Weights of a small image captioner: 38949 training examples.
Rows from block 2 of the text decoder, named by matrix and row number. Rows with one number belong to one attention dimension. Each number is 500 + 25 x the weight over its row's rms, rounded and kept within 0 to 999. All counts start at 0. Numbers have three digits each. After the name is the row's rms in percent of the matrix's.
# v: attention query, key and value (stacked) (decoder.blocks.2.attn.qkv.weight, 720x256, the v third), inputs 86-171
# proj: attention output (decoder.blocks.2.attn.proj.weight, 256x240, transposed), outputs 86-171
v.125 093:475489492490525479505497506543480493491498477434466502488557501472483495512503546518496537433497507481507526498507452483444532483519524493500537485507549510478481506491511506464528466511491461501500513505526486471470481513457514497480495484503500502477574520
v.126 101:468498524506534436489500470488482472484492480474524550526503534496500551498498514466517522522523503506486571510510493503497492528534501458484465446507514475482467485500446517520501491478511461506464530462497500518506458493493479525456525488492497471537539491
v.127 091:508467527511505496522443501496471506507522493509512476513484445517531465483498516486478524515530515461490506461528490477519465472524551529484484475527530450486537522473505454518525528483496488467506544516516537496509530515505480488558501506498567531471474505
v.128 101:511471494512524539516514514481490457464501514477468507490514462521462463485520563514481494470531487513505516459536509472435498527474521492519523506527522547473502495484534531464514489515521529505515504480509505479517510518496513461508496460523502510482493454
v.129 097:479528525517524530524477500473484477517415495551508506520537542515495532495488500492501501510495538529508505485517489491541542487494497497516542455501473487500493535489524450520477506505486487515490508474516452514504498523546535455479497532487505481468471481
v.130 087:468458500505493499519504448462498526483525476505523507454523441533474480489476531517465499497519490549481506520468496486462488471534470524525535507499488490536489505515511513465500497451491509475479503482506508493521493502522510466501482482523500542509482483
v.131 095:520467532458473490473533498478521517486522477501472476467532460527466461477477513514515510525486473477490522512497533467518464456509515490517508478524455511489523492532566526445472511495490515552495499543474454495527493512485516492480472516487459544521496549
v.132 100:528521493532460537546520541490485496496491536492508475520473530510511539461503495502517521497497495522500501526460494524557470513518457514506519518466529454533470525469524501531502473492526475520477471465498481534491490492527475521481483497495509486550473456
v.133 092:533538501507485532475520520501495542515508544466479513538487484487514515479490482539464512491506511524536479510489489480467516524525464489524530504507450490489485502492480464555478511516502530537521556461501534529511464541528511478475528490513510519500469481
v.134 105:529513485458489482545491525494449501493507497481519528532473508489508531493517494485527495528531527492535492520462521495502536520496475522446518516454504480499448541487487476518469523473529501538498530479462515474492480481505515534486478510491476481516475461
v.135 098:538510494528528482475537482496502552492512480501523508482503513519507489474490453501467508511493519481527545492530484511548505504504512502508475526465558465422460493525488493562486517485518490532466499486538489464451502478518539511494438493484487521530540538
v.136 092:550461480499522510482511492505521481491500510537487474443515497506525502494509479550524494462523515455465463477515526527464500477469538496512510508527507493526510440465524502482499547530454531484518490512471504506498499489474464480473527504485510535509457561
v.137 101:528513537552486459513482530533466484525524517500543491521446516518515527519518520533496477501526488476525510502471498504481553475500509483464494464464521459478495462485473493502510478507523495514499471511515507528522474491517475478538510525490491466483478441
v.138 085:497529517504498516491515517506466468469481470479550488540486524490504464547477473492526525531474483508513490462448488466499503536492545492529487474537475542516501536459497477488450520518476492510511479490503510550489515495535486560480551488546479526491486449
v.139 099:508478465497484457504460495521563540531509498536496492472502530479484499528491515508524527535476469447530476566476461475521490497508491486450496560509497506538477475487517460466469500528493571488522509441498508480509476485478486480526486523496498510496507497
v.140 093:493547512541450506495531505523502479512558488460485460518479528528455508523480523492505473468507494446564534511434472478487507515507487480482520460485498492501472509535537503516482492523555508494476496483487526520497489502495541506495508497471440461499496468
v.141 088:497541484490453479473504487460527485488489482542508507479522515494519497517480492538503505537518512516489451512500549487526492511512470497468525506486500502515521459532466509461476476474513472447469474514475483483469519472515536469525504498527521471493510512
v.142 102:466481492496546518478514486507546480504546462503516493527527481459469472488486497451458455491501448545481506489507514499490447489466548533505516501516492494487491507492488524454493513508506494521558477513447512537501492473508492477524531492498464479503512526
v.143 097:523494511474510514495483487472524527518483557466520511509535507486503530535497498468437530519498514499484483458510523514531518468510496509500521535501490509503496534555511453535496494475490504476487466490499530482515490512517494479460466523509505514474532472
v.144 098:547520475516478506529516509513521502492502534507520502504531502492463489505467508503498504468531509514475504530508482524457481492499477541530494526481514479468569504494533500499501521474472488460528462517513524516527493464526495489514514529518507497490491448
v.145 103:509453524516481497518492465503481552482476485479481443475526449458445476482482511507480445501497470480461504497471515468489482490508516460545498483495473498527497497508501515462454535486541527497475505505514496486483467500501534510533494464490523509490537511
v.146 105:510541530490494482496514519511487506517499520484496514484486534520509517561535475508498483529463489520500468490552453490506458466500472521476503480480473479515467523456538470495521478510504483471453489474502485500509544528497455518453541471502460499491502521
v.147 093:489532513543485498521468475506459470501550492504464478516505493498520489508537481525495496503483512483463467466535482487462503507483504500485510502475535492517528477544468529452499478505516507512459501509483512524448509509534495497509466494486508498466484511
v.148 100:494460497503521538563516464489509516535512470530509474446467476501460490497502511479504530483479479482481506498501566475519537527445509511538544460534517536531524491531511491491478454504502510522460490505487507458498499487503490470506505500515508493478552486
v.149 095:489537538537483494509463456496496451581486495459485431515499538492456489496520516531500476456518523514503474539522460485555505514492438533517490509474498500506448533509516521460504478470498524493504545498520482518501491492500476497544484481470534494470507473
v.150 113:556494472529473517527485533504476504472496524489509511463509497506477471506507481476478469536520478507530493478552473470544509535535510556492471493465506507500530512481499491460543496528534507444545447541515514526551511497467443488447543498480471464432486485
v.151 095:502539515510471506518489514469501510516483469486496534511489526551491514509494515516469487474479513561504529486480460529491478460512482499444529512487427468527486522477540448502514503479497468457464481487544499509533508527530502524483512446499475481451463457
v.152 104:449483483524489506507480515458528519500514460506465466475529487521493515496501502510493489523520480447464463472511507478534495527494508519492518527476531502472445515474502505488522448476501483475431492482472498474460489517515500521541521461497522504563495581
v.153 107:517486477496485533489507480507561491492475550523470506468524529516516543479487552509517512503508504471468503507492468496528518498495519539533458465520495485469560467493523584466528476504525502514506489517513506500468469484489451498520519542490510523482526464
v.154 101:511477485455498479514499494475478508514493396495535516516477537490495490476558506498486494512465506492475529511537451495480470465520490529484494506503470458541464509442488521536472491470481451486491515496538494470510522487472500545491473510532468464540495521
v.155 094:546498495534519508476507500515521493530450535496458480527484448495466542466505516501493485440518480497492516466502480488477465500513522457484517504520493499488564450486497486508482473505515513476509494492560491501506511484514488537493534490467520471499486488
v.156 109:503537475464497534474498517490491527472507500480502505531467495529510521490521492503526527531488489508513470487570473480498494473493517519497499485513450508526511528484480478531455505525499519462518483522508510495506545497484487521457498526489474498478484506
v.157 106:480515518526510481543488524480491497484522485503487482495461525522478543498498509493542517481553516502533491508514468537509471481485513523498504482495461489540510541516514484539471473503488540484528527473500500559537489541481492455483487523438476480521486535
v.158 092:498470470537458471481512520512488507540516502518490509473532513505492491507492485492517507499515505486472468544492486525521508481533492480517507485490475527471460479544499461488511505445522503469474510481514541507504472519484538528482509485529443517491505481
v.159 100:489422473503528515506481485487540504502483469485483407502506505503506507487507466528470483514481466440451525544523511480546496519487497531538541511544525497486514498493488515468508500523542557506458517541479495501477492503486516490497496531503508509488496507
v.160 101:465518504489503506490496483531541504551453507520484486503494471515476450486497475482515469519516486488454451473539511489503516514471474492517547495519549529498501478532511508473514492526520486527460512511491486497539525521486465525476504482473505562519540521
v.161 104:518499493482495491504500500474525511502516512511535503509488505515517485495489489494519537511449475499552511482521482507529462480477471539544460496501463480488508530494518509488512494532509474415526446488498488560516520518514474524502497513474495548486464475
v.162 111:491503511509540525509498490542520494470520445482506483488500483476459524458508511512521506496495501487473480500477499477439502507494511421533465521493537512500440525495535519511513510471508508540498507483489503482470490460541530521479468495467500505507549511
v.163 096:463529517444547454505516519492514505492478527477467542512486493472505576525482490505496536537495523553505519491532459497503535494495509513486533509516491495471502468519516502511506487522498451453507457519492470540508522515501471493473493536539451513472494506
v.164 115:537531512478474468519487507474479498476508508497471497516482555494562528514488504520469482477516546522541527517485492496498467490507534565481488504452460458521490575508511498500499506487518481479521536466497491505511498540497508482528538459506489482493444480
v.165 093:496498435483535554511527485493503540497546483518458468522568508534474538527461499488490500484505532506467470480528503498499486487513500483516457548511497511463481472487567517461513466484537506523463503475506506521546475461498490518467453462478480492496541506
v.166 087:452512474493493521473526525500498497501455489527491504432520497513524475511484479488552519495515522518512490552461479509526517467495526485501536519478495475512474449493507475495503533499497492501530549449509501478440553439522489496510499480497476503589471524
v.167 107:486503474451476447468496553510474488502468502510473520521507532511491508499526531472489528517484504499475443537554492500535537430530529521466535458493492468512498481535552489488500496545478528486533507534467489495494507509444466496464521500503494499503512485
v.168 104:537494512498488508496481521486541515504494488503510472508502421485480503454483512533493475496477488518474477531495515513528479527504494471438526481537536527489493486498521524488490514522498500486465523531539486484470502508509489473477451444467508487463485524
v.169 101:492485508494507515510522493512518496506511485502511516540469475478505514492498509502500509483516478496465477516456482475483507475510464477536473495462500521496475502521462505486503439479525563506501471497495528555498510459535506505510479493494510522511513532
v.170 101:524505485507528514499465454476527491474471527508503486502496514508516548509496492534491542471431509531527495539459540485505503501485475500457471503472454514516491502496530522513473540465523487510495466510479535496474536479550492490477504516482489483467511521
v.171 108:466495487536480522507498497489513502470482522500511493453491503535543504507475480491533520521477539476510531540472498547520479512497473544491494480514499486512540452483472541520521519516530525480506500479520514521530489515491508522509519511532450469485513478
v.172 106:471552488521524492522486497477517492497542498502541557498475517466529547502468523447487497521472524529484475475464496504527487497528484463425509521440445506548492534484466540528456517523542501539544520480493492501491515526545482509498506554535479478533481522
v.173 100:501485553502475513495534479521487484453503494504545462506517469506504511519537448501511462527517476492482469511483473475503504496523501538554513499509541510453510501466481484481517513458522515523503551524447463516555497473484465485501490476520473464513460511
v.174 107:561464481510465556509514483520506510514473519504480439470509534492492477516503531519513514501478496481480521471511504493488521480473484474510527485548497514506519506510489543480529491535497497489528491503544476507520479483459461481470492516520509511487480464
v.175 102:506481530495524548535498494494514496511482470505506505486540477495517501500518494506495476480512496521529441482536530494501516554484504489513495451529494533492511478533509480532514505545538488521521487505530504485518496471455542481532472484520567522467483501
v.176 092:504477554471482480521478488512456447531506537495530485496474495466464500470458470530491481462506532512477434484479531473486505485480475515495521508504507525476462511501494508525448464466462488481489483516537455474494492529536515499506530474483473476461493509
v.177 108:507543463479510502496515546495484540418462497528449516495472501466528522508515493478453504537490503490484489516512548478540517495507533531483479510507497473542517517508512523506472477487523483496467517535474488486518548454532462545487541508489491467513463478
v.178 095:520510556477533496540481467521492549454484498450519532497474473489471466488500478564490442496506469461526491511472487472499472516520493560487516506482552512482523529504511497461557503533510537521515506520465525533513505489492495498453492507471475515495452484
v.179 099:518497527535493529469489480528535540514529484502462440493515445465510479498521509494472481523501495488489495443461522497501466500458464478528501501503510512500526487545439509502463468516526501502504484501543508466504486468513545522485504470514539544509560523
v.180 096:483491526501519503541508454497523510502489456498539501545482495524506532462483484521486494507477497482486492543495442522554539501477425511470501519536488498533473529501523502492495486505483468519521521463472452502467492524488555542475467516499510530468470545
v.181 108:509546493520496514490502481535469506514523544472479526499471534508555529493525508523505468511485476470493491493463436476525507509521526485464544503525543483537475507509501491522510489542447487447484511479516508494492525514502489484497480547502491462551501479
v.182 107:479466557502533500504524479505507473516511457481490522493521478487485516467477527510505482491523502549494468550452525469462502520472511470471470523508539496496494470509470495567443467509503493502472506475489491442481483490502486521554499532475500477508495508
v.183 103:570555477511480497505480506483485491508573497471532530504468506512511551517505477512456489527483540489499495497513485576523508497515494532463512515474479473509479544521506473510478499467481449494494495492500507492529504540501467514515525522498479470538426468
v.184 085:481502495504505515470468489498468508526500492559547474505449502508496449505452513521503545482509526492527487522518439490481507510512486559521550529466473487481475485460514539459531580491496471514509547444447520462507510517492518511499522500506499507511532483
v.185 104:481537541539490514472535519495483493502541479544477526560466528488508569522495482477502496506472469505509557501512437489507514479487540510504509526460493542526475521508468516533488466488502524529494485521479461516456477552531503500474504502471505501518466447
v.186 120:491538468550505492494498494474513525490518505549552514521473510485505531517534490463507500513488520471515524534533499489482480483500522519459553457493489484553480553499469514505498534502470508469525514495493486514521505578480488516501474526496462469523457454
v.187 098:505513484499474477479546487521506471563484437457489528468493504452474527533474483515474480517534485510481497477521511524510448491501474506481510517530526489541499471492487534477509502493505477519476486542552487472472426502484441530533506493466543517516562490
v.188 099:513473501508500522466516518532521513489458552526473452522529465500472470461535541504527532479499472519527515529524567520510504549483511472531480474528511532497528464492531511509514506525481523482501482499504524526525513512496480483479519486472525483455533503
v.189 106:520452492488488531516506490508510477516498476522503474488571493530455473507461543537496464483516494448469529512473495483513513536503492525523497474477530568479542441478476516458479523485554452473512473495495503524547506501493549463501503445505502494497479484
v.190 100:466512489491509521507540487461512484530496468478490513481494502528480504516509505510519486551533458494443481508483496538467506448477496525440506482500475520503480495536513521527474470464507427545515550479464473515468522473495469487497494505458513514516452519
v.191 104:525511504481517505530456546505476479532533520494481486446533507555457458536510517469479512482518544527495517540496514526478515527480539480498515522538439477528517477467496483494519492496472545451487493503515489470527474513460551493514516476536486491543465489
v.192 106:508470529444535510477519469514524477496478500469504509523556475525505529484494493540535513506520519463492481521501525494415500512505503489496491502503497486496554457512527484497471501517519557537493549514492485505487516477535512471528473524517517516474519503
v.193 096:478534479488483500491509511434485525516475479461492506482515463482488518525519482495504453508526497551515511556556548506469504512502460497478512488503489491521542522490504509497508479473494435531461501463463477508481504501480476528507530511508493517493530479
v.194 102:498495493514547522484546479506509479513455501494464483449496496481474426510492505486530464512506490498476449483489526505515523521487527476526462520515486546524544458506519530474518512476493519507533489507465501526524527440524490469541477531499476567501488560
v.195 097:500513481494572520476528442482479497515498467529507495511525483512457571487517488464500495483480527477529489522490479497479531498524501508477518488535490517496447562468523498495479540484500515494514493482521492523502490529447520491480482494473484489493480502
v.196 095:477487506501466511477506516456504475522491502524543448489530468491510498513475508515503494473530502503517478539506492539473490498472473460435438488494471509458460474514487485501481496514528485465486472482466492464520473500488492513497511497505505468481519467
v.197 098:479514508527510556500580531492467475529482509480503522504501491547533484504511501484498487488463514529491493499525503513489512513513511505483484520501503507529512474456497532467489519505493478482527499534501486470543507518488525500475511505516473497511466465
v.198 102:491546550540513490524530502484511510494526487527508474499566460506507542476499504500514484516511502518467493546529474509504520474496512498529482526514552510467536450495513507508527459498521498531524485527490487499514477527498492536496532475448492514549527470
v.199 093:462527508482473492499469525487485526535535507546478500491489488473500513521523503464502480498471503522506539502486510484533493447518476482527492524497455492497510474493472485478494470469477494486467439522490481476481496534509494508517459471501523498518501467
v.200 108:526449520492520503537484507580505467485488548500506447493537489514502468474507513502487476515518507456496500492544477469487518526454485484541502508538482505497529467536515510500444500542486561508530499545501507501523501483480548454488486547516480506512491505
proj.125 096:524547595526477507492485503477503518535452507489541483460508496477559521508551490497516486496496469525510487510513512491495522496513513490473485504476488507493473470527418519517497517501503487498493501530515456481515493489490461518519473479472511489485501503
proj.126 105:525500505468508552484523502486533534512459535551513495514483510491467480513504528511536453490475414533569501451536548488542511492485503500512485498527467528496509460481504489490505514506473509473493469528496488505513509511490513464522495480475499459490490519
proj.127 091:479514505487545502543535499502466473476501494459490528541547494460509476523505472483451433487464474497532521548546470526481495518442485497503479552514491481506499539502514524517527463490499509467484511529484481515454475485466477568493504493485499513512474490
proj.128 096:494495504500511515527498488469490513512479494472549486492512512534531504503495479483518485501472476519504506480485507465471476496495519552471491551477448495514475465525450530475490529470493477436482508525493545540512492538507534504512512520518512505474497515
proj.129 104:426503499480519493494483511498506493529497461490523495474463511533449503507498510494521496502560555488438510502489467507517488524494546450469481476492503511500526522491499469528526482511535517492513520496512498470476496510447515531470455531492507529523531547
proj.130 088:479513498503534502489517529491503491502506479510517498501474503510516511492486556461461540481553522442498526554500528520496520476484508456513464536468501511485485471505462470504532512517498489507504513526534506523479511541507544517485496493481504523502502485
proj.131 094:500485502501502543438550483512525487505517520512470496539517483520477515505501525451511515512535557505497481544483480478455523506494503471465494513527472518535439539510491509472522525481498474481523544524502524560528542521509539555508503505515478511497497482
proj.132 100:487465510509476505515473509508507504517518509475473478452499503484441433479459533490544511463499509487463521506498480537489556518489505436490468472531508483470541509514475495469509438530463540529523468516501473499508447495507519471484492483516520480488513479
proj.133 091:517538496519486465475499497495491476510482504472496482514541560527532503500491495503506475483529511519503472506493501565498506495523525467531502467493525504484515454536471493509516473487506483484485434524506510446475491479503498461490535505470484494546535535
proj.134 097:537497506501500503530548498499512541517513540525505454514535485500480468506529510515477474487491518513493507462513529499546513448526552481514514468574516461478528509507512541476508464495486480508457428508492475508504500475500505478509485507470486468492508522
proj.135 103:513453542520518538495540491494496488517442546532527526541545481476560478505493556486494563499488488504521485510487476485489516509524513513497483508538526497510509496478494536482498524512465474494492497477470462438475519502508465486512474470484488510484495476
proj.136 098:450488496507473493534496527493442459504538483515470523464455532495486512467487503529514505510530530470465475517509516487499462522500503501486472475438471505509515496501452516523509529523496499510492559495511539500472543521539543516513489517519511513537518490
proj.137 102:531465510483470489529459520513512526517480516478493497460531512482458436547507529526506494458482426518452552438488517493464509459523501482538475531542464518499504475496504489510511513484511538529516492457535469502496425493483468493520496535502552483480510500
proj.138 083:539485541512488499471500452510463470525531523477507472445500555562495503462490494520464484490498515489477510505530533479533433510478492500508546518464467501475500533507513528508526506501532542463498478465527501485488487484521486510483514519528466501521475520
proj.139 096:521507465483503464494473517572502468495536543478482502497500455479488502473458468481502499506520484482500457499494512483494541486515458477479465516502477522509534490465492498480542517476473466506534534502489502498483455445507451471494441503527527486500480492
proj.140 101:466449510504513529524522531492521527516504504482545499483518475485485484493492482522501508482528479544513502455532480472525540484523540513505522494523501453517522501487488500478514476499516494483464467508505534525526485487497490488482512462511554481450534510
proj.141 089:487507500480502521499459512489474500461506454496502502486482484498480546490510471478458509527469502414518549549527492483514545517535504533498524540487471495499481481542569468531533502500513500508525479494536504484489529505520465510488514524501482485491525507
proj.142 100:494452472490488518536509502476474504495484491461536555549489496511525509519480482485506488494449603515502511494506494499494482510485463566481504494475512509517482509506478466492483511489468466484499507503521557492522521530516478530509496548506464477500495487
proj.143 100:489486502470477479499492464479517502517503483488514497500464509494478526439510535507474482520509544459456491489473507493516524538490463485517511480474573458519501506511503478487488481484526505489492516504500491499478535508476516511499477530554488518525469479
proj.144 099:525508494510459476509490506490528527519502502547482495490495443493485495522539502504489530471495483501507459514503483477466528546521547500535495474482495510497472493505530518479519528490516493505529547505504511492492540528504508504530548542446539561519544547
proj.145 099:505519505501493502529456526494487494521534504472489499448502525509518517477472455507506482491527558509515482517513495454486482511450502510449476485500494519542473564510476514505511522463474506521493493509545547517492498519494450489498508522508508483528504479
proj.146 106:483497510502532513458515501538512530463466505514495515453512471459457513508523509505505492489460474525488519537509547504513517477559528465495509485551496488528520516520499512491504448495530507514528460479455490532510532496490481459490466485484538500516501547
proj.147 099:549497462522509524497506527497527540522488471489545522522512494551521486497470507507529490486488508514480512499481548535525444484484486508488471489511497513521490525518528493498456524531511523509454457487506511485549461495456502526505506534521545482543454483
proj.148 097:523509536488509526502490479501443502471496522476512566525505500487544511486503446447489504509496495492479454484513507519453515540485474515502506495491512483540496545530517534460493534498488538526520494512528510512512515501509469542494505496572512491504512465
proj.149 093:492546459459557502531463491507490510446478462499513527514510464534468518487477536534505537528506522485493520552501496533529517460486526482503464534516475477529505491532539473532514491522488515514516453516437492509470546458509477505503470520539489498515468497
proj.150 108:471470504509543490453471490505511531501503522519481498479492460436470560510524523519491525461453511491473504519475520513490488529471529480478474508484502517478472480520501493527520494456560500478514511503546521535513476519495511507477492514488458510509483490
proj.151 103:504492507477481494473476467511518508530514466546533516478503466486496523486572506497502495509504483477506534496564492511515541494486538480571497475526462493506503520534508509535508509550533482511502483493498498510460524477488475441488496494488507488564510514
proj.152 100:520517521506512502481496528511480503515518511517481484508520525480487462475485515464538461523508558536503520525463484520504464508507503496502463502525506494500493530544499517534463527513422456466494490502468509481518510492483465531524433456492479493512480437
proj.153 106:549509541495476519531451489500487487481486512498514550486495508494499460500465470458512524538495527523493512531491472533461464474485489495474515466465478519516475483487535474560498521442519516458472492480519517494515483537533488528505481504513493500513480502
proj.154 103:479439511453477498487530496530503527487485519519453459537507478463501450498534562523521493524503503533501516527476518524477511510532490474521470482524526530521527543470492501482545489490500469486484495482487453486478453511514472477499482486472520483512460519
proj.155 093:548483512477457507484428524505473550521533517499554496479537510538521501457505483477461502499475524507488478497475461516524496487457499515544528501511481477527495550532497535512464469521526549501503491496505516491535461473529549530503458501532513492488478451
proj.156 108:481441509511439453475510476500510521521494502541462517510510481423520528495471511514505505460462465490478472486547512472534527503502503492507511473485528495481487516524472508517515482485536495451515493503490471498477497511538519478523539499466481483511518476
proj.157 109:487475516496535504489494502485494522486509504506449491487513459509492480498518545480500467476474477480487525468527495482474544494507485471523534477526515484493497472543481496473518490529498523512522505548495457549517532478518543529482532515529494542500530494
proj.158 088:475507490499531511517500509509475490518506542489492481482512539480497493486508488507495458480509522548494523483492480487495491480502509472477475495501449495407534513491466534502494511538461454564506536473472522473538520467459499501480506490529513515470487501
proj.159 103:496474522497475504495539504525477535490467532468534513495534475510534493451473473472499497500505513507497474486458500526484482535502495529462476510469500507526541501470522467504449514493499501473483496515529534551471434517479473504498492498558523462518485514
proj.160 101:533511513483535536491488543526479520489507476485491470519526520521490528504485476547487479494504524518536473503482503501525464476469536464503484501556492510504504569521485529540459516522491481529515493474500492481523499486491471506516486513522504482433463484
proj.161 105:518477512461499499476527471486534530491458491494469511477464483451473520529557534485544504486462488524481482484498507507451536510459473517510512465520475504502490443524500523506493511526546487500449499511520499480477524498488516495488558484493496521497538522
proj.162 107:536466506525498497497480486489484491503469504479518501498481566505522496475487506473475481554512529511503477494509507455509514459496449509510508506528478469531501540468552482506476478514432487491495494496495510493547486483452507480534459532518502476464461440
proj.163 096:502490490479473468500537520507542500502525507498481496475508479522529513515494477461433461482454527519518503506543547534513525554468500525512522475486521483488469485451513545544525533524502482509524521500455469452457499485479513457519541471463532500517520512
proj.164 117:481522499521523493497528460521507485508524538513480461514515471473508511535539461524527500483480455463465530497502497477474543508480525504524485491539488467506527461499510473461527486480526504485499471539476441469499496497503540477502493461456472501503518478
proj.165 089:542497501479462503482451524455502490508469513470493521463495489503462505491479467488455514521548509485515509519453486480520509510494498536541535475543498444499516517517500550494551485519514449467492517492514519450500484468484475489538487535483531461504490472
proj.166 095:471537520493494501554512517492467487522501542492451490496492532467488507528527534489483470498515500491537506502563466465535532491522513478460510498494538509498494547505479499494509534475506469506488530479468481502501548500505471484516476460507511486469479494
proj.167 108:476483542503503504453545479498505486504482515536485470496519449473500485512537475529495459476522468491516458461487532486501527523493491486494521490532486557483490507507476511529532520478539547515511538544464451508495483488532528490503601538452501507502528516
proj.168 108:481527439489504488514512489483486495521517472466525508437516502530501528496462484490481479506517493522470505529480478524532482491489500505511517523476528449473476532503501510540468503513475483519481472467493534485468479493487502463506450472545548462491469483
proj.169 105:516490454493535493518505503467510501482476446470522505517497508535489482532461513487482453492536551532505490491449494492497477464505516518484511507526530480506509532494491507495453510529452539474509486504496535459533451511496513492512473550562514437523500473
proj.170 105:440535439516478473511445479508494509538498454470485507506520542536495527499548509467487483527492510495478490490487508493502512504515469500522500504519515488552509496512517498536537461512444538487501450507508517464534497505487530492519506481484490471492479510
proj.171 102:474490513501471440485511451461528504479534515527504489463512474497513531480542483486471531512465455466533509474533492480493530538557523492473518460447465535525509469449506513452549515498529517521458510500535493505451508481526487520461555491477445545500500511
proj.172 103:453458524492482492484518457514483481526516478498462473514527475483464480528527522493483492503498494494480493444507559478506493525519488523544485436555530495540477473495510511485521498481477477478519487493469471456542506503507495444494496488484526474494533457
proj.173 098:528483490527516489441551493487512522468489524478488494522492447507488492525468516503465509472468473526503448517482500529486469470492497461470495494545500514457518498448498482491446549486532524502515495474514513502510477463474501471541542520512492497490565534
proj.174 109:456501536476485501524479520465482511496510513485460504441480497526481481505481477459489548520498579504513532547494519490543520481508494498464471489467490553496470495465503507548516486484520495504522553492504489524516498506520499509492482542532511518463477507
proj.175 101:486511474483496513516440506476473470493529513484551498518486513525518498504474486516519524509547504479521513523474488502499498498500522504438501538482479504510479548504500526525502511513511499509476448476526497488514471472510538522545497536523497506531488487
proj.176 090:510515442531496457517530468510494512514492478506464513544501464539496496546495515577500489468428499490498521521471518531533485488442539542464496506518507485528480507502522479487485478512496522501519469479481533521499493501510593505510467502491530454553488475
proj.177 109:490455516502449472468526491528481500489504498541466459504481495481485525490522484496507526479468426502507526515485555493496507539480508495493496491497523526511480488566494542527524520479555489517551507510495524489467479518488469442493498474428461467489534532
proj.178 099:498478500516506505480503505473521522519467482476507506485501511511463525489440524529530528477464457516492477513498519468515525482518510513552552531522506467486476530506521521530507494538501486456527456467491524512524449486494489487494512483533539502526505513
proj.179 104:500495459471511532498506487491498496488492473506535560511523537516500478515459485514497496520530535511518529571513511533525494487466488498499494519494515515451484535516517488514492523518479487487522473514522512456520491497521494520497463492558545477525509439
proj.180 094:486517523467486518498539500466508525511507489521523521540529510516472448500493522469483483520494533540487499530503470519498517474498507529492510476531521473496510490463502497499518480550469519483511450484429492487467485478479442488515498493558472461462479534
proj.181 105:498516536465507457467537462480570506507490454524456520491481476489490501523455445497478486511486492481499509452544534503533514473523498541521508472519510476450478486496555553542508479472509491470524502482490492482507495491500450474466495478462498466462496506
proj.182 106:509559483484507489525513471506475483490511511502518504482519500548479517497505504492532484521558504476506473486457488503518518476486491508461512500509493514504490553492490475512474480542478477464485448472491517506509490475487496476516510500528472476482462471
proj.183 101:512474521487476510518549493540519487500462496519453508505527446473460509533501527514557527466497459477520515485477535485527512500523482469541491509546507494492498455510514527488522500478512499511474542496528470472494540469523484436481484475466512487508523536
proj.184 095:535499526483492467521498525532481513518488510485457513503522516453515512484501491478537520476492497507493475497502470479450519505523540531540464470492463484485465518539487483446507484490491453550504518487521471546454516472481444529491544473476483510478526539
proj.185 095:512470480479458495494500530510517510545476518498520482514524508524487459527542492502497468501489497477464516479540534470511445502483524489541504481575486484481518484516481497482469523552516531508507500523467465472477523499479486506514491481514511476521521521
proj.186 112:477474519516494527467549503514533525479511505507434438534560447448517488487504497513535464501442489504468537479477489493485504528517488481515514449535481489453537446510479504507474495512511508487539472514522488463496501470486502522456503473482515507484497510
proj.187 097:530499477482510569514494532501486492512477473518487511494539522499504455491499505480550400492479556509479508520557531514505479488489511484479492454533509467490536495533475544492450517500481500486480535528486551479511501541491459512538464522511481489550484467
proj.188 101:508506498505483485476443534471483530474507522490526482454493513514499500476528493542460521525489521462524451486521429490510487485507460519475525526447472488472472499491451527525497475510541506518488498503501548494469484524536506573494514519522510507452485469
proj.189 104:528542490484494445522473506465481494532511498465548515548434505558482463501467522467493533499513528506477507530518477515499489491488504492483483541451481471518514524484528430532510491462493447471478459465519500470523535491508502545479451481499521527484497508
proj.190 103:521498539485510500515513520497512503496442512516529486523514526538523487523506494502506467542476523493512523471476530504524495463491440460504478479503503511537510503480511480540462507520447514514520484498457497500536488483476523489524485484537504471498503494
proj.191 109:490494505520498500471500507500543495505526492501462516488508456445485538477531448528497509480483479461533526504525490504464521514518512493481483487474493539487482508472486508505487518495521450550497545505505492531519522507541487483474504521430495480513547489
proj.192 114:494529513543477494486502519465447504502532475479553517460488559550510497482510486502514531532528485529530516487507482491543458496492471483482503495455518506524484507476474494513499536543451494510480485503545503493481457533521482513497535470530502508517495433
proj.193 099:551508502463472517460504541508507539526533508541497495511496508485480487456537498492472494528502502506488481512499515482516482541506505466529487479492549496546466471523471521473521498529492489542474459582426445483487495474516542501509489505491510506505470486
proj.194 106:526508514493485491517436482469473481471529506474530509502483548541470540475487544478499519485488481512518513505496442495508454512486485456488508475471490488508483538466472500510505556473465495514498516500502528522527478561493502509509543550476494521452542474
proj.195 094:509504516516522511442491562520492476508487485456469478475512496509519493506466526472499479499461495484511506513496485458502493482509456483495526513493504460491541512506485546503486505530479483486524505516467521503492458478494511507507513502514481529489431490
proj.196 097:475502468513497484487501500493539526507528493524505502484474473526523530496518510545499533530472505483511495542502491505461512474499540525493524523469424504496477522520483451473531503468506550528505480528496468501475490465492490519506567486455534460521547503
proj.197 104:486511516498468510512511534508488511512495512508500494533519472448517510480510535502507526493486486461492525487488518503480496531501519460446482508456481565499495495493489491553502500559545527502495539503515479544500499496502470511489529500452489494525504504
proj.198 100:456497538515530507536466502476463543476497494466471524479478462543484471546456499500489481524503499523470477520489523500483494493498445520516536514515492549464522510491473507495506534500465524509508554474469508489524483520486489506539519484496466500485507472
proj.199 095:496488503480534508468505449525466499456452489477509488530536458470520515548499501470495456520479494485525483491487514523483509538504488545487521478469467479512523473490500522505547476499501476536531498492500472524468532478503477507480489464526484508553449534
proj.200 104:510491503517477522514511522487491521536515517526471520458489551491524501511495489540503558498559443516531509515500463494524522537518486487461480512460496524492504492462469462502495536485493517536503513505536524536526492534513496509459525484509516499512500505